A small CTC audio transcriber, trained from scratch.
Data: trained on read English sentences (LibriTTS-R), 15625 training examples, 51.6 epochs.
Rows from block 3 of a small CTC audio transcriber, named by matrix and row number. Rows with one number within an expert belong to one neuron, the router's apart. Each number is 200 + 20 x the weight over its row's rms, rounded and kept within 0 to 999. All counts start at 0. After the name is the row's rms in percent of the matrix's.
Before each expert's rows are labels from the 100 clips, of 14976, where the router gives the expert most weight on average: "responds to" is what is common among them. Only what is clearly more common there than usual is listed. The data: read English sentences (LibriTTS-R).
# router: router (model.blocks.3.mlp.router.weight, 8x256, trained with AdamW), inputs 0-63
# up: expert up (model.blocks.3.mlp.up, 8x128x256), inputs 0-63
# down: expert down (model.blocks.3.mlp.down, 8x256x128, transposed), outputs 0-63

# expert 4
responds to: the word "i"
router.4,096,192,221,216,184,183,209,161,166,200,174,199,213,218,186,198,190,200,194,190,195,193,229,205,192,216,188,191,222,228,196,231,222,205,185,172,188,195,192,201,182,182,209,206,221,202,188,215,213,190,204,186,135,241,209,177,213,199,193,192,190,185,203,221,163
up.0,093,202,214,202,172,182,165,225,200,176,214,207,192,179,198,184,202,189,216,167,169,226,179,208,219,216,208,218,207,195,175,193,212,237,176,229,233,212,202,182,177,153,209,160,182,238,214,206,168,164,188,200,181,202,241,185,198,174,224,213,177,223,206,196,175
down.0,093,205,156,205,219,165,200,211,221,172,205,208,210,208,225,176,168,177,203,192,181,166,209,191,211,191,186,184,227,180,168,194,216,187,206,187,221,209,178,186,173,217,210,216,184,211,217,229,171,200,205,198,204,234,202,212,205,199,191,195,234,209,192,212,179
up.1,097,196,185,201,206,194,201,151,201,185,182,197,179,187,178,199,185,193,227,196,196,184,166,206,198,221,207,200,206,217,187,207,210,243,194,202,212,208,206,254,193,206,171,188,197,219,202,234,201,182,173,239,228,177,186,196,194,206,248,146,216,199,217,186,188
down.1,101,212,206,231,179,216,184,200,172,179,224,223,169,159,195,212,202,172,164,208,169,216,218,202,208,223,195,189,177,236,205,176,193,205,210,202,206,181,185,217,190,197,219,182,200,183,175,207,204,198,179,211,201,177,186,158,209,199,195,209,188,195,195,189,181

# expert 3
responds to: the word "the"; the word "of"
router.3,119,226,184,217,186,203,193,145,207,223,204,209,180,211,207,195,181,222,189,193,171,160,218,199,209,211,176,217,233,181,220,237,165,206,214,225,158,203,197,238,183,172,192,210,209,176,228,211,205,215,184,203,226,218,197,189,204,199,181,191,162,179,203,232,224
up.0,096,181,206,195,217,172,188,186,207,202,180,188,207,206,211,177,201,217,211,181,194,195,218,214,197,217,207,184,194,223,209,189,165,180,212,189,182,229,212,206,219,227,203,207,207,205,199,195,180,174,188,164,218,175,196,220,179,211,194,209,201,171,221,181,211
down.0,102,181,187,153,168,211,172,191,207,210,189,183,218,166,229,207,195,148,217,192,223,196,172,217,207,199,193,188,207,156,192,177,207,205,210,200,225,228,201,237,213,215,199,202,259,224,203,213,169,209,160,220,225,218,223,214,199,210,200,197,209,187,197,218,211
up.1,097,175,212,183,205,212,208,198,189,198,209,220,216,228,177,186,208,196,185,237,202,217,230,226,187,220,185,215,168,227,207,163,223,188,223,184,219,215,207,186,226,173,224,199,191,194,200,198,189,214,194,236,190,202,203,209,191,212,170,219,212,188,204,168,190
down.1,100,177,224,183,194,208,196,190,178,183,187,186,179,191,218,210,185,178,181,222,178,218,199,216,217,232,200,226,211,172,193,181,170,179,210,180,205,201,178,197,182,199,187,216,204,243,209,192,185,201,199,224,216,192,185,186,205,207,182,208,201,224,191,214,177

# expert 1
responds to: voice: female
router.1,092,204,213,211,218,211,190,213,211,142,217,209,196,173,191,194,212,172,217,210,227,241,255,222,178,165,230,168,188,197,222,198,205,185,223,186,172,200,231,171,198,205,208,214,225,171,225,157,220,199,206,193,161,168,191,213,175,153,190,214,228,214,205,201,205
up.0,108,188,162,181,180,187,227,201,215,214,214,195,214,198,203,211,222,217,215,212,217,211,202,219,208,224,199,197,218,192,198,183,187,240,221,258,209,208,160,183,166,217,169,240,184,227,175,201,215,183,177,161,223,199,171,209,197,164,177,202,201,187,206,203,177
down.0,104,215,192,183,226,222,164,213,203,190,209,173,216,216,206,174,200,179,234,190,196,194,215,178,197,227,203,187,198,198,231,161,218,228,217,211,185,194,210,146,209,208,225,201,196,221,212,177,196,234,212,243,198,216,188,176,195,191,167,181,202,197,182,216,196
up.1,100,223,211,187,212,201,170,199,210,189,212,217,182,206,194,194,235,194,178,204,202,236,219,219,190,227,240,172,194,198,193,201,237,217,207,196,211,178,187,230,177,195,195,198,201,178,213,183,230,196,205,191,194,191,183,194,198,184,170,143,218,195,194,153,187
down.1,104,205,202,211,220,197,227,173,228,187,205,236,200,193,218,218,165,179,219,161,202,200,237,199,219,204,233,187,212,137,203,230,184,205,239,202,165,187,227,176,175,198,187,174,218,201,205,249,183,199,197,196,216,197,202,205,230,252,197,209,204,194,211,225,166

# expert 5
responds to: voice: male
router.5,082,181,202,182,195,204,207,177,221,189,215,202,221,180,199,188,173,197,212,208,239,218,230,209,212,183,186,207,199,235,215,215,196,176,201,183,199,231,218,218,238,216,214,197,209,193,228,199,176,193,177,201,233,203,175,210,198,231,197,190,194,221,197,162,185
up.0,102,200,177,211,180,185,207,194,221,213,174,208,181,216,221,196,200,205,154,243,212,224,207,204,216,217,176,180,189,194,180,183,212,205,230,185,231,227,156,197,226,203,198,235,217,190,200,208,190,173,179,217,196,184,196,205,217,184,175,199,208,191,202,219,208
down.0,102,201,189,210,231,213,204,193,179,216,206,149,182,228,205,199,190,232,182,210,222,203,205,196,214,225,223,222,190,188,208,202,240,213,203,161,194,194,194,189,200,257,200,194,180,197,189,212,204,163,196,214,199,182,221,199,144,218,185,189,216,207,181,192,205
up.1,096,220,228,192,179,147,207,199,206,189,206,186,183,230,173,202,238,198,205,180,219,235,221,204,214,209,168,196,242,166,188,191,190,196,170,228,235,196,171,179,174,189,227,191,188,227,211,205,172,180,183,187,226,197,227,211,177,195,187,198,157,179,203,199,173
down.1,093,212,186,212,224,214,204,220,217,213,195,158,202,219,186,199,208,227,230,207,197,206,184,198,214,214,182,217,203,219,214,196,211,230,217,186,169,180,199,196,205,191,211,192,192,225,183,193,214,191,203,182,186,160,203,179,190,231,168,202,218,179,190,209,187