Rows from block 3 of a small CTC audio transcriber, named by matrix and row number. Rows with one number belong to one neuron. Each number is 500 + 40 x the weight over its row's rms, rounded and kept within 0 to 999. All counts start at 0. Numbers have three digits each. After the name is the row's rms in percent of the matrix's.
After each neuron's rows are labels from the 100 clips, of 14976, where the neuron reaches its highest value: "responds to" is what is common among them. Only what is clearly more common there than usual is listed. The data: read English sentences (LibriTTS-R). In brackets: how many of the 100.
# fc1: first MLP up (model.blocks.3.ff1.fc1.weight, 1024x256), inputs 0-36
# fc2: first MLP down (model.blocks.3.ff1.fc2.weight, 256x1024, transposed), outputs 0-36

fc1.461 092:457485543518460494496462530510564573465522486466455428470465437507514516464545525471482571522486540509500444435
fc2.461 094:558527430513543494496537476496549483475502501494459541510509494471474539509480433464454469516478578502465496452
responds to: the word "with" (27)

fc1.93 097:508543526499490443567433515497443458481460435474437409491412512465472471486461519474447518554472608548533462474
fc2.93 104:537497499542510517517504506550437475488463516522457545511544506443567456489518516466524565462416539476563485470
responds to: the word "i" (42); the word "but" (25)

fc1.686 100:469478524550492488460444477505487489489469519544570439497498445508386516556472442594507528499482508477531502542
fc2.686 101:525464515445471519451527537530483526470534490466501520495599420551485421530509495452575536534501527520488525505
responds to: the word "be" (44)

fc1.202 107:458547487493489559502420478562483445514488508508529482503502500508454493506485518564537473580488530501427461536
fc2.202 105:476475530399520447455456516442482460482493492494519474565445479473471508465503496490539458508471470497492528587
responds to: the word "people" (30)

fc1.390 104:479495470513528518494494541517556435557476518483509474481555517525481512486459623557502466591491513516515507533
fc2.390 098:462476466502541586458471506494575403549466583468518504481461500494474552485486567473439487547516506506491451535
responds to: the word "people" (35)

fc1.569 101:500461498537501432480509431522513525577527488545514534529495568471448503485457498427432515546519479372501480493
fc2.569 104:505458463497481533502500485525602477488581459489422423491403518452493493453463504468525562537499528543513535523
responds to: the word "of" (65)

fc1.568 095:552475524537577526551455523501471481527424428428528569576503455443558541528524539488529403519546474448479447433
fc2.568 107:486556453482387517554489509524466500478490505509468536515419452414492478497489473495534475489528580510485454513
responds to: the word "me" (25)

fc1.38 101:474490459503594524471483485505518454446514429474505537457551492421468516534455485517527463532501470485433499514
fc2.38 104:471508487448515434465501568476500556473466589521502452572545528449565509468497524495444545394479496572539479516
responds to: the word "of" (78)

fc1.701 107:523485541527494512468530528506478560511547596468528503433539475497515512472543502573511548490565586438571511455
fc2.701 095:477503506499540449418447514402489535491465500494490583440475455493413535410550471565444497481542521488483515444
responds to: the word "but" (28)

fc1.406 100:488493529544434506508547581559468528483490503428537440493519470523463553502543536520501486572546507496528482433
fc2.406 106:391474512592546537440446533440514506597526524529466522453531427519521576539488505483429505518501493439528492480
responds to: the word "her" (74); the word "she" (34)

fc1.646 092:521538441560529556457488464539459508576536465483469565543514482475513449459467422522497528500427511474461570482
fc2.646 103:518520473479494523563558460469515460495444534527522522441474538487492478487493499507443517514511456556497437493
responds to: the word "but" (48)

fc1.587 097:515497501524433599414552460504458520482503514469596435465508483483540548537513479549551421522461466483563518492
fc2.587 099:538491457512482413444525446441463541482525487494515483478400456484525494535525491463513430498562490500525517508
responds to: the word "me" (28)

fc1.590 100:497522459543550504507478525537450509524529492448511490482515527465569482476514500486490430535492484515585486505
fc2.590 092:568533494454519438590502500447526542450473525522544499490464424528616513463423485446512493511514559441514441476
responds to: the word "i" (44); the word "but" (34)

fc1.426 097:492461398454514514531529580517519506469508515468473452497510544512503483470482548489501483512492475459506564537
fc2.426 099:469502485479531502443436513532499523467471447515519505456537490482551499424464406487482487462578515467519539505
responds to: the word "with" (28)

fc1.482 093:549473517432548503505423548523502442418493487537472452480473488425481566542457531450469484513404471556495438458
fc2.482 091:514449554440474490478540502446503473483494540431549483517460514494484519511471477490522542498482505461461462543
responds to: the word "you" (32)

fc1.218 102:534425473479516490455517494552515510467475503538493450504480498539470582473544514487461478503520501523442518506
fc2.218 104:500511430545492555489554515445457403495537551538490483541451491517460513476503503506483493491547509529522492493
responds to: the word "the" (93); voice: male (79)

fc1.492 099:472547530474494536459531438505522481402458478482451408446543517558496581460489467509472507452512565523426463465
fc2.492 100:501478528439469457549483509573469506535508460498540541505451536424512513524498475488503527431451528423558495444
responds to: voice: male (89); the word "this" (25)

fc1.94 102:506506499517470452502498477519457501512539494494536555415487469513476521497508502515493479552498445489428449586
fc2.94 089:526480515505506458440425501500466484537468469543494469518480493564518581486541524591473525504529481533506439497
responds to: the word "of" (54)

fc1.268 097:458531545398513535451529507543479567535572499546526488517513509473413479513513505469427492491473539527476555420
fc2.268 104:523514504500527431480513471528495456516462425500487484543467553480500472489514456530476381423541531509466526535
responds to: the word "with" (53)

fc1.358 101:539545502493439495542466502475480475492459558448543555516455526556506564570531556548456575491521479397466493485
fc2.358 102:420456645512449520441481472476469492521467525479461579476513501540519469484459535516493505521427528515398503528
responds to: the word "but" (46)

fc1.54 105:485558495490540461521494461538460474472558502505509578506453493451464501524492455568475497394547519492521510408
fc2.54 101:493517519508515512442486559531494462518462514555504547482446540535552545539450453533461442495477530493509532462
responds to: the word "the" (77)

fc1.689 099:446517512526494430504582520507459505447493461444536472479557553411483591525535570478452471579517489492495516473
fc2.689 110:422486462575522394510494539488455493514533512483361591453525581530488571509538487512482481493434478512494473495
responds to: the word "her" (57)

fc1.440 100:538524542542517475439481398481530499520471571482497550562569534426548403538460524512544524428440533457553496485
fc2.440 100:472398499568432514464487522521454526527516526540505472507534507447499521546525431478509525450458439525442465483
responds to: the word "she" (29)

fc1.143 098:456500521558473460490557518453478472454522548500519515534513567482504457531451543454456448543468568523431482473
fc2.143 093:535531542487507461484534460417487457485465452522555498428542476505527498446467480474479450442447510465493492480
responds to: the word "but" (34)

fc1.194 092:498492497506526472577602488529512521489506427460451457508492529469502542477479470499451522512443502507547492424
fc2.194 095:498487495500453481537460536602522537483481473544522458485419482469533540494506454470505467486549530461521452475
responds to: the word "this" (26)

fc1.457 099:509463470506489591486408486517478413483519525489568493415443518507504501505473482501530487532503508485491497506
fc2.457 094:506419446464486574478527552428478510510452532519508479515520458511509503475531534527541437506493501513480551555
responds to: the word "was" (35); the word "were" (34)

fc1.558 104:502511565519508517465477491454497502518471548539513528589507542521442507485487570511582550470415464478487503501
fc2.558 090:509563456489553509499530537421469501517459565500533527488502500501551489526474452527531464420456508458539500518
responds to: the word "with" (28)

fc1.340 094:406570501450490462573469479526435524538506478425507469467514500478538546418524485575514488519484550484537477476
fc2.340 091:507512493465497491465482468433477491479489508549482592467461521548504552449533501456497483446482445465458452486
responds to: the word "her" (35)

fc1.578 098:531462425511505557497538579475424456490531550458483485436520568468494485495459503502514517549404530441462532490
fc2.578 087:530421480508506524459503500508493488442430497513529518543565477516504536501556518485466513536514476506513512528
responds to: the word "with" (64)

fc1.70 100:476520501504487509442521486472500405482509457483570472539489466496514502512497524527480537490503488444503475598
fc2.70 098:475498559450531472449437449454505473512527559460463493477474437525525479457513523460517456426451534525521551452
responds to: the word "with" (28)

fc1.137 101:575431501516418536564558534456494470510478512546491527482527529476483523460507547452519517499444498561418535477
fc2.137 104:509510445539458460518469473509486474477543433500514526505561495457495511563402501424472527526522563503474511441
responds to: the word "the" (76)

fc1.343 098:491463506562451513529509530542492505496459549473495484486543472451529506422450545500534446586489502541519490455
fc2.343 105:474578467512540502525543513513501596501450531536602512492506510456459557497502541525451452645490437516481503496
responds to: the word "but" (41)

fc1.661 105:504573483508490459471489498559454548499544443467461494473535537474486475470481505513524581490490538496515545406
fc2.661 110:487504447495483475477539532525569496474507571442502523475579521520491479475476502521472557513504496452569529500
responds to: the word "her" (26)

fc1.333 099:539481541495462503479494473476545479525495513539554514472584490527542487519465537470482481529482494554484479541
fc2.333 107:500490544460487486533501495454475515512526517493551456438420511541538461489546543431414499456422454532504529527
responds to: the word "no" (25)

fc1.63 098:448516511511522477614484577515526564482512464479553449537500456490523520480563485446495514452430425457501546436
fc2.63 102:503526492490505529508472501472509512546570546508455476503479490478521523504524504508473471491529538496436520495
responds to: the word "she" (37)

fc1.444 092:526508484511471482503495496506513536511485514469588465453534494501575549464484575539475505504483448542609476506
fc2.444 102:496497503435598456415457408446510521518513528493513460477529500586447491539438540495514513575533470467425488451
responds to: the word "be" (25)

fc1.644 100:484447468477501499481497495548437567468545412468521436488492534509541480578499551487509476588546531539566548491
fc2.644 097:472495452478483471577536522487533473456447524513566460466476512498471536521471537562470538497480439559526449476
responds to: the word "of" (61); the word "have" (29)

fc1.4 100:469465474504453444487472537449494545552462492552562426524487425505464448531489487548529508452540454453491485518
fc2.4 097:475437512533495522511543488471482493482445560525507463450540563495506441564508459518534498467436516492475533511
responds to: the word "was" (35)

fc1.632 102:514506469509476534550514445508507543450492501442479427527462448508519475456506497508491452467447577539467556482
fc2.632 106:524496511523542473545462495486472444551480485546356466499520402518479522507481495461488512541514520518506513607
responds to: the word "was" (36)

fc1.562 102:481543455504490488499487474483562405533498494450513493447510495503528532556486495538524482489551482477474501579
fc2.562 101:457471505502511467497492540492453475511540541471485387476558491486456541488535578492472439509431535545450524492
responds to: the word "of" (53)

fc1.172 110:493500484516568525494473490493481501510437466529432495498491492511488523480516533487484544484459599547528575474
fc2.172 103:451463486508499442399486496495505474509435449516544521487475467537507535432444503512554522444498530509467441506
responds to: voice: female (93)

fc1.479 097:547452511539547471534456549529504447469515550495473483526483439464502588437466440387519469528453502490491490487
fc2.479 104:505471517414443492499533539506531440504511543504482532483436495452429510521551552487521571474596500460505478534
responds to: the word "you" (42)

fc1.265 108:515533512482463481465480510562544427450487468495494449460494503433444486582542509488542455452509523478399467523
fc2.265 108:549539523451491559408490555472552481494522521525533469464451454555534428542518430483535476520510512493401512498
responds to: the word "me" (35)

fc1.765 094:530487489542436506444469486551528382437464472469547456504501589512440536527519509509491509538495448550485507543
fc2.765 099:500421446470523525456488518487470551430465453511505468459515456587532529490481527465465488548486487512582568485
responds to: the word "with" (37); the word "was" (35)

fc1.316 101:493540515499563449610547532508439501443497542540456446471554508489558434562393537437425577469495501458560479458
fc2.316 109:475495487477518491578512546450476484534455549485447534548472543521526478506535520521459553461499479495424489504
responds to: the word "i" (53)

fc1.295 103:496509570522459481570482475565525532522490476474489469531514483543435522597473488518534459475477583516432471517
fc2.295 102:515463564457541464481443514505447486522530496503464459463484483464485531464534512539552553484523452509453488517
responds to: the word "be" (39)

fc1.760 101:502432517560544491476475516504584476537577367489515513486489508487544520428497473479516463488559503538511444517
fc2.760 089:493500501497555494415488448478480510557550531548487491515489512500524505428500497493462487486535497461528482510
responds to: the word "was" (35)

fc1.483 096:441521508466569494542508438540489465538428417454545475471553530536501461505519479553455438580505476497528470512
fc2.483 098:477531493548520466480525567575468563480523475575530480469506543551555460578471458532465486482474494443533500484
responds to: voice: male (79)

fc1.480 099:504511471526462538460530531538491535543516493522458505478524512469442556537462408536487502499427508513595538578
fc2.480 105:535479557539471446532501516523512578520441494495530503515531462525525520502454482433548517541448517569568553509
responds to: the word "be" (71)

fc1.411 109:490470483509445502495523538523541565502519519557457450489492506473490477526538444562515466439527502492471544548
fc2.411 113:543459501523557562504506404470532445514445470470513500490517538529456472429516458552458444481544498464428512486
responds to: the word "thought" (26)

fc1.303 102:556468516552516478524412492505534477548453383451518553466558428464519573513475423484497479503488488509478537541
fc2.303 089:519486424514509503399548515498528522483517477506518493516463476531500477490446541481480501521499477529513438440
responds to: voice: female (83)

fc1.366 102:526501414481508497570532487548534472525467541496536470485535449484474484487490587460555487506436502554496530416
fc2.366 105:526495548519560498518447508479507503525494484475478453470520393475464423488496469436535448532510511467542549582
responds to: voice: male (84); the word "was" (66)