Rows from block 2 of a small CTC audio transcriber, named by matrix and row number. Rows with one number within an expert belong to one neuron, the router's apart. Each number is 500 + 25 x the weight over its row's rms, rounded and kept within 0 to 999. All counts start at 0. Numbers have three digits each. After the name is the row's rms in percent of the matrix's.
Before each expert's rows are labels from the 100 clips, of 14976, where the router gives the expert most weight on average: "loudest band" is the band of the loudest frequency at the time of the peak. Only what is clearly more common there than usual is listed. The data: read English sentences (LibriTTS-R).
# router: router (model.blocks.2.mlp.router.weight, 8x256, trained with AdamW), inputs 43-85
# up: expert up (model.blocks.2.mlp.up, 8x128x256), inputs 43-85
# down: expert down (model.blocks.2.mlp.down, 8x256x128, transposed), outputs 43-85

# expert 4
loudest band: 500 to 1000 Hz
router.4 097:500451563492453537507461507545521533510448511545481539497503495504471539480514546523460507500526493516481502491521482526502506519
up.0 094:450479517502529474498469487501515549483515506509494502497534493512510573483485501467491512514478553467489526502472478484483473502
down.0 093:474491546462494548510457508566529475486485445502501489527509512528514442497502505551462486480487505493495527530503493483505505510
up.1 111:489473458498558527526499550471521502491477499522536467485504540436489499487484482484523473475471535485488498527471462500552487513
down.1 105:492509513525489510520458533519510501519480462549514527481519436484504486482520513514519516497506489464469523485495484490530469534
up.2 110:490462539505459531509467463560539477536501507491463484488463524571536506497525540470508499490526497555511513494470500464483457469
down.2 102:475469511508493509506503508491478484495512497514491521547503498500551513508515488443492520499497543464521507493467505491479496502
up.3 110:461494473543499545484498489500478513458489527489464515497469549479503498528497472478530457505501499499499517493533528543511535511
down.3 106:505472508549484529529508510515493483493500514529484507523529511451478515489573527486507495481495492468478492565525491522485491537
up.4 102:489508489493501496495473485496502492512462476515487526522530519487546488515471476517487488497495497520505492515510473492482502479
down.4 109:498500469481448531558494497427516524438497490493459501469494484494503509509504500490492496501535498484482430477441469485479486488
up.5 087:495483473528491529510492516468519508469521492524500514490494537524528548498529506534492515488495516497541438509525500516501532525
down.5 079:504458499499495505495529470482523457496543490536483480536499511523531497467498501501493553481506526498505439498488484499492513503
up.6 094:542523471507468508442485479474542502481506504489513494472514559515513501457524514537482534523501537478543512507530481506482500447
down.6 088:504460443465527506484546486506518495504527543454498497493458521518527533471503534500476477496481516484479470512544498425486483476
up.7 114:501483525464509541485448494462496454492528503513524551498495480554511443483459523466506476505503484492478497487476505551520517514
down.7 115:481512500509528550503506489577486492451506509485516539482497505519520497541507449535499528490487460538462542484511515463479511478
up.8 105:475505525474484531490455472517508540506507500507524511436477478528496508522486541536472503494496514506449525505510507465488474516
down.8 113:465490520482527522528479478514487485504519454461505544457470468516523466478557551511498495462507472490477541519475534466485493536

# expert 2
loudest band: 4000 to 8000 Hz
router.2 102:510507553514509501493452505484497496484478449481558528490491519525529525531468520527509476494534496556455471475499495503501493526
up.0 116:519479477511519504483548456513508444519535525464551539511490514510546536515489529492490475485498480485526495499525511493502490492
down.0 107:467554530520509493545504478488457493508508531482549525470501445518513512486501501497527466490469491487445498516523511479497494532
up.1 110:488492491538500512498512489518481475495521512462509495503490527517508529478466559507474482486545526512462469511524449488483516483
down.1 109:488482473520468534459480520455497477536495471505474475516528526487486537470520482478524457503502516491544523476476471504497485484
up.2 102:566483511464503512517515465527486544485479502523527512448506465527515499537485496515487508494493543515510531528480533465458471518
down.2 102:518488536466524488493482527496472492516502458495466509472490521507492516497468490477493482483526473528562497485492505517498461529
up.3 116:506479518489492513520471481525495506483494502512552470488516502470490514501501548509530510501521490522488492495490481470484547507
down.3 107:486490515530467481511507527481460495481496430522454527512516498526499492489519495518495517525536526495481496471518521470516535485
up.4 093:523478511518522484474531540459495538538540456559521486454523508521475489474499424479508547502479536510516504513472501485525495475
down.4 097:499518452477468506515470531478520484535495509545490508496491493538476497528497466523535521492503531441542434479498502486491443533
up.5 113:522484499498478502487499443541545512480466477522530501471492513517512498499453478488458486566526519499503500493511488507556454512
down.5 109:533522522516523509499513483473478503483492496503517498493515500482438483494463451507497516504486501532427503489497468522555533527
up.6 110:537493490486498480503498530539488525484490495514517539444501458493478488526529521514507536473479506549497481509510487524488480535
down.6 110:443497523484471513530504497495455476507547490486469510479474462479499517499509498503454516474504488489535559514491526514470485536
up.7 103:478493535489509540511448494522451465518514461516503486498492523524533555481454538528530502492548506495490465470496535491506502480
down.7 100:440490522512517523469509473486489483519540534503505493507507526472506497478471476533546486506498474477509501475482497457508487528
up.8 061:526458488510482509499506500525487532485488504506518494552498505489510471467516489541496491504495521488524455527501500502494516469
down.8 065:515502532546522477502462477482504500520464534486487493477553494519540550516459487523540495542485523517505499479509475505487480479

# expert 7
loudest band: 250 to 500 Hz
router.7 112:454462479477495442524516511478479495556454512515529462542530551505469496510539466494479485520505437532510479548490498526534529480
up.0 108:484472512491473485487455451466544520481474493515508451489488504503490527490520466501456487545489504482498509511474464573518494478
down.0 110:453495520500515541500477514524494445501529476502495513520433432504513479532518559469510518507545529494488516497536525492480567549
up.1 104:508455465501513535505516556516517477505528497484457496470473519490493457470474495493521462488531527505524471477512533516466532498
down.1 106:449524516503452525527532526490573476517518524518462554491486495517511492474515509499520525504475498500517485482509521512455497493
up.2 090:494471509513514465511509511536485486457471504505518511428524500484494449520453532503492476451493519515485521496552568523529486517
down.2 090:473460481491489483499515527509473500501520491469505502494475472491481569472496457491488535473509492489468484462541515492487493535
up.3 084:509495474510475440490508484502502505519466496464463504499499484491477502491498480479494523521512512489494459442514494486526471493
down.3 086:498499481504485523504519532484491514489534477510513495519506482450494507515541492452502515505490519545502510531493566517525503504
up.4 097:507515488489469478522508467514542497497472520521479498493504493521456473501508492470481484521484522502502541486504474481490498451
down.4 102:541503464455483498490532554528501525507511478490518506476493459495532467531517493533533479510483469510485510511480490489477527542
up.5 112:459476501443463487515487487505500511489478495487557451494551476491464537492491447480470501491519491524520485461445478526561513490
down.5 109:493513507500526508482487511516491481569520494538470525503496474533470481499474549555524531445528505486493474503532533429502445517
up.6 083:530469466513478501474494568477448534495487510442513499513506495455460481516459496519481493562505509474521530492513542501522484513
down.6 090:504491490505516490488502513488528525490509518544496524486471535492478542515506488494465506486511524546558491476569491510506468487
up.7 112:463525528484485491525513474542534472535472497518487494486475468499475462515515498497485540527522483499499471520452523489494448486
down.7 110:508482454477487504502504531485504462517571510512502503518457489484512531529476458480500502463504511488494470502473458501483495529
up.8 101:523452468456524457446529485477505545489498485489507480494518532494505517454481494509491479486500520544549492520538490524499435505
down.8 108:511516535492504515492502543494517527474532493498537470514494502478520497547491535472459510475497525515497558479505512483527517558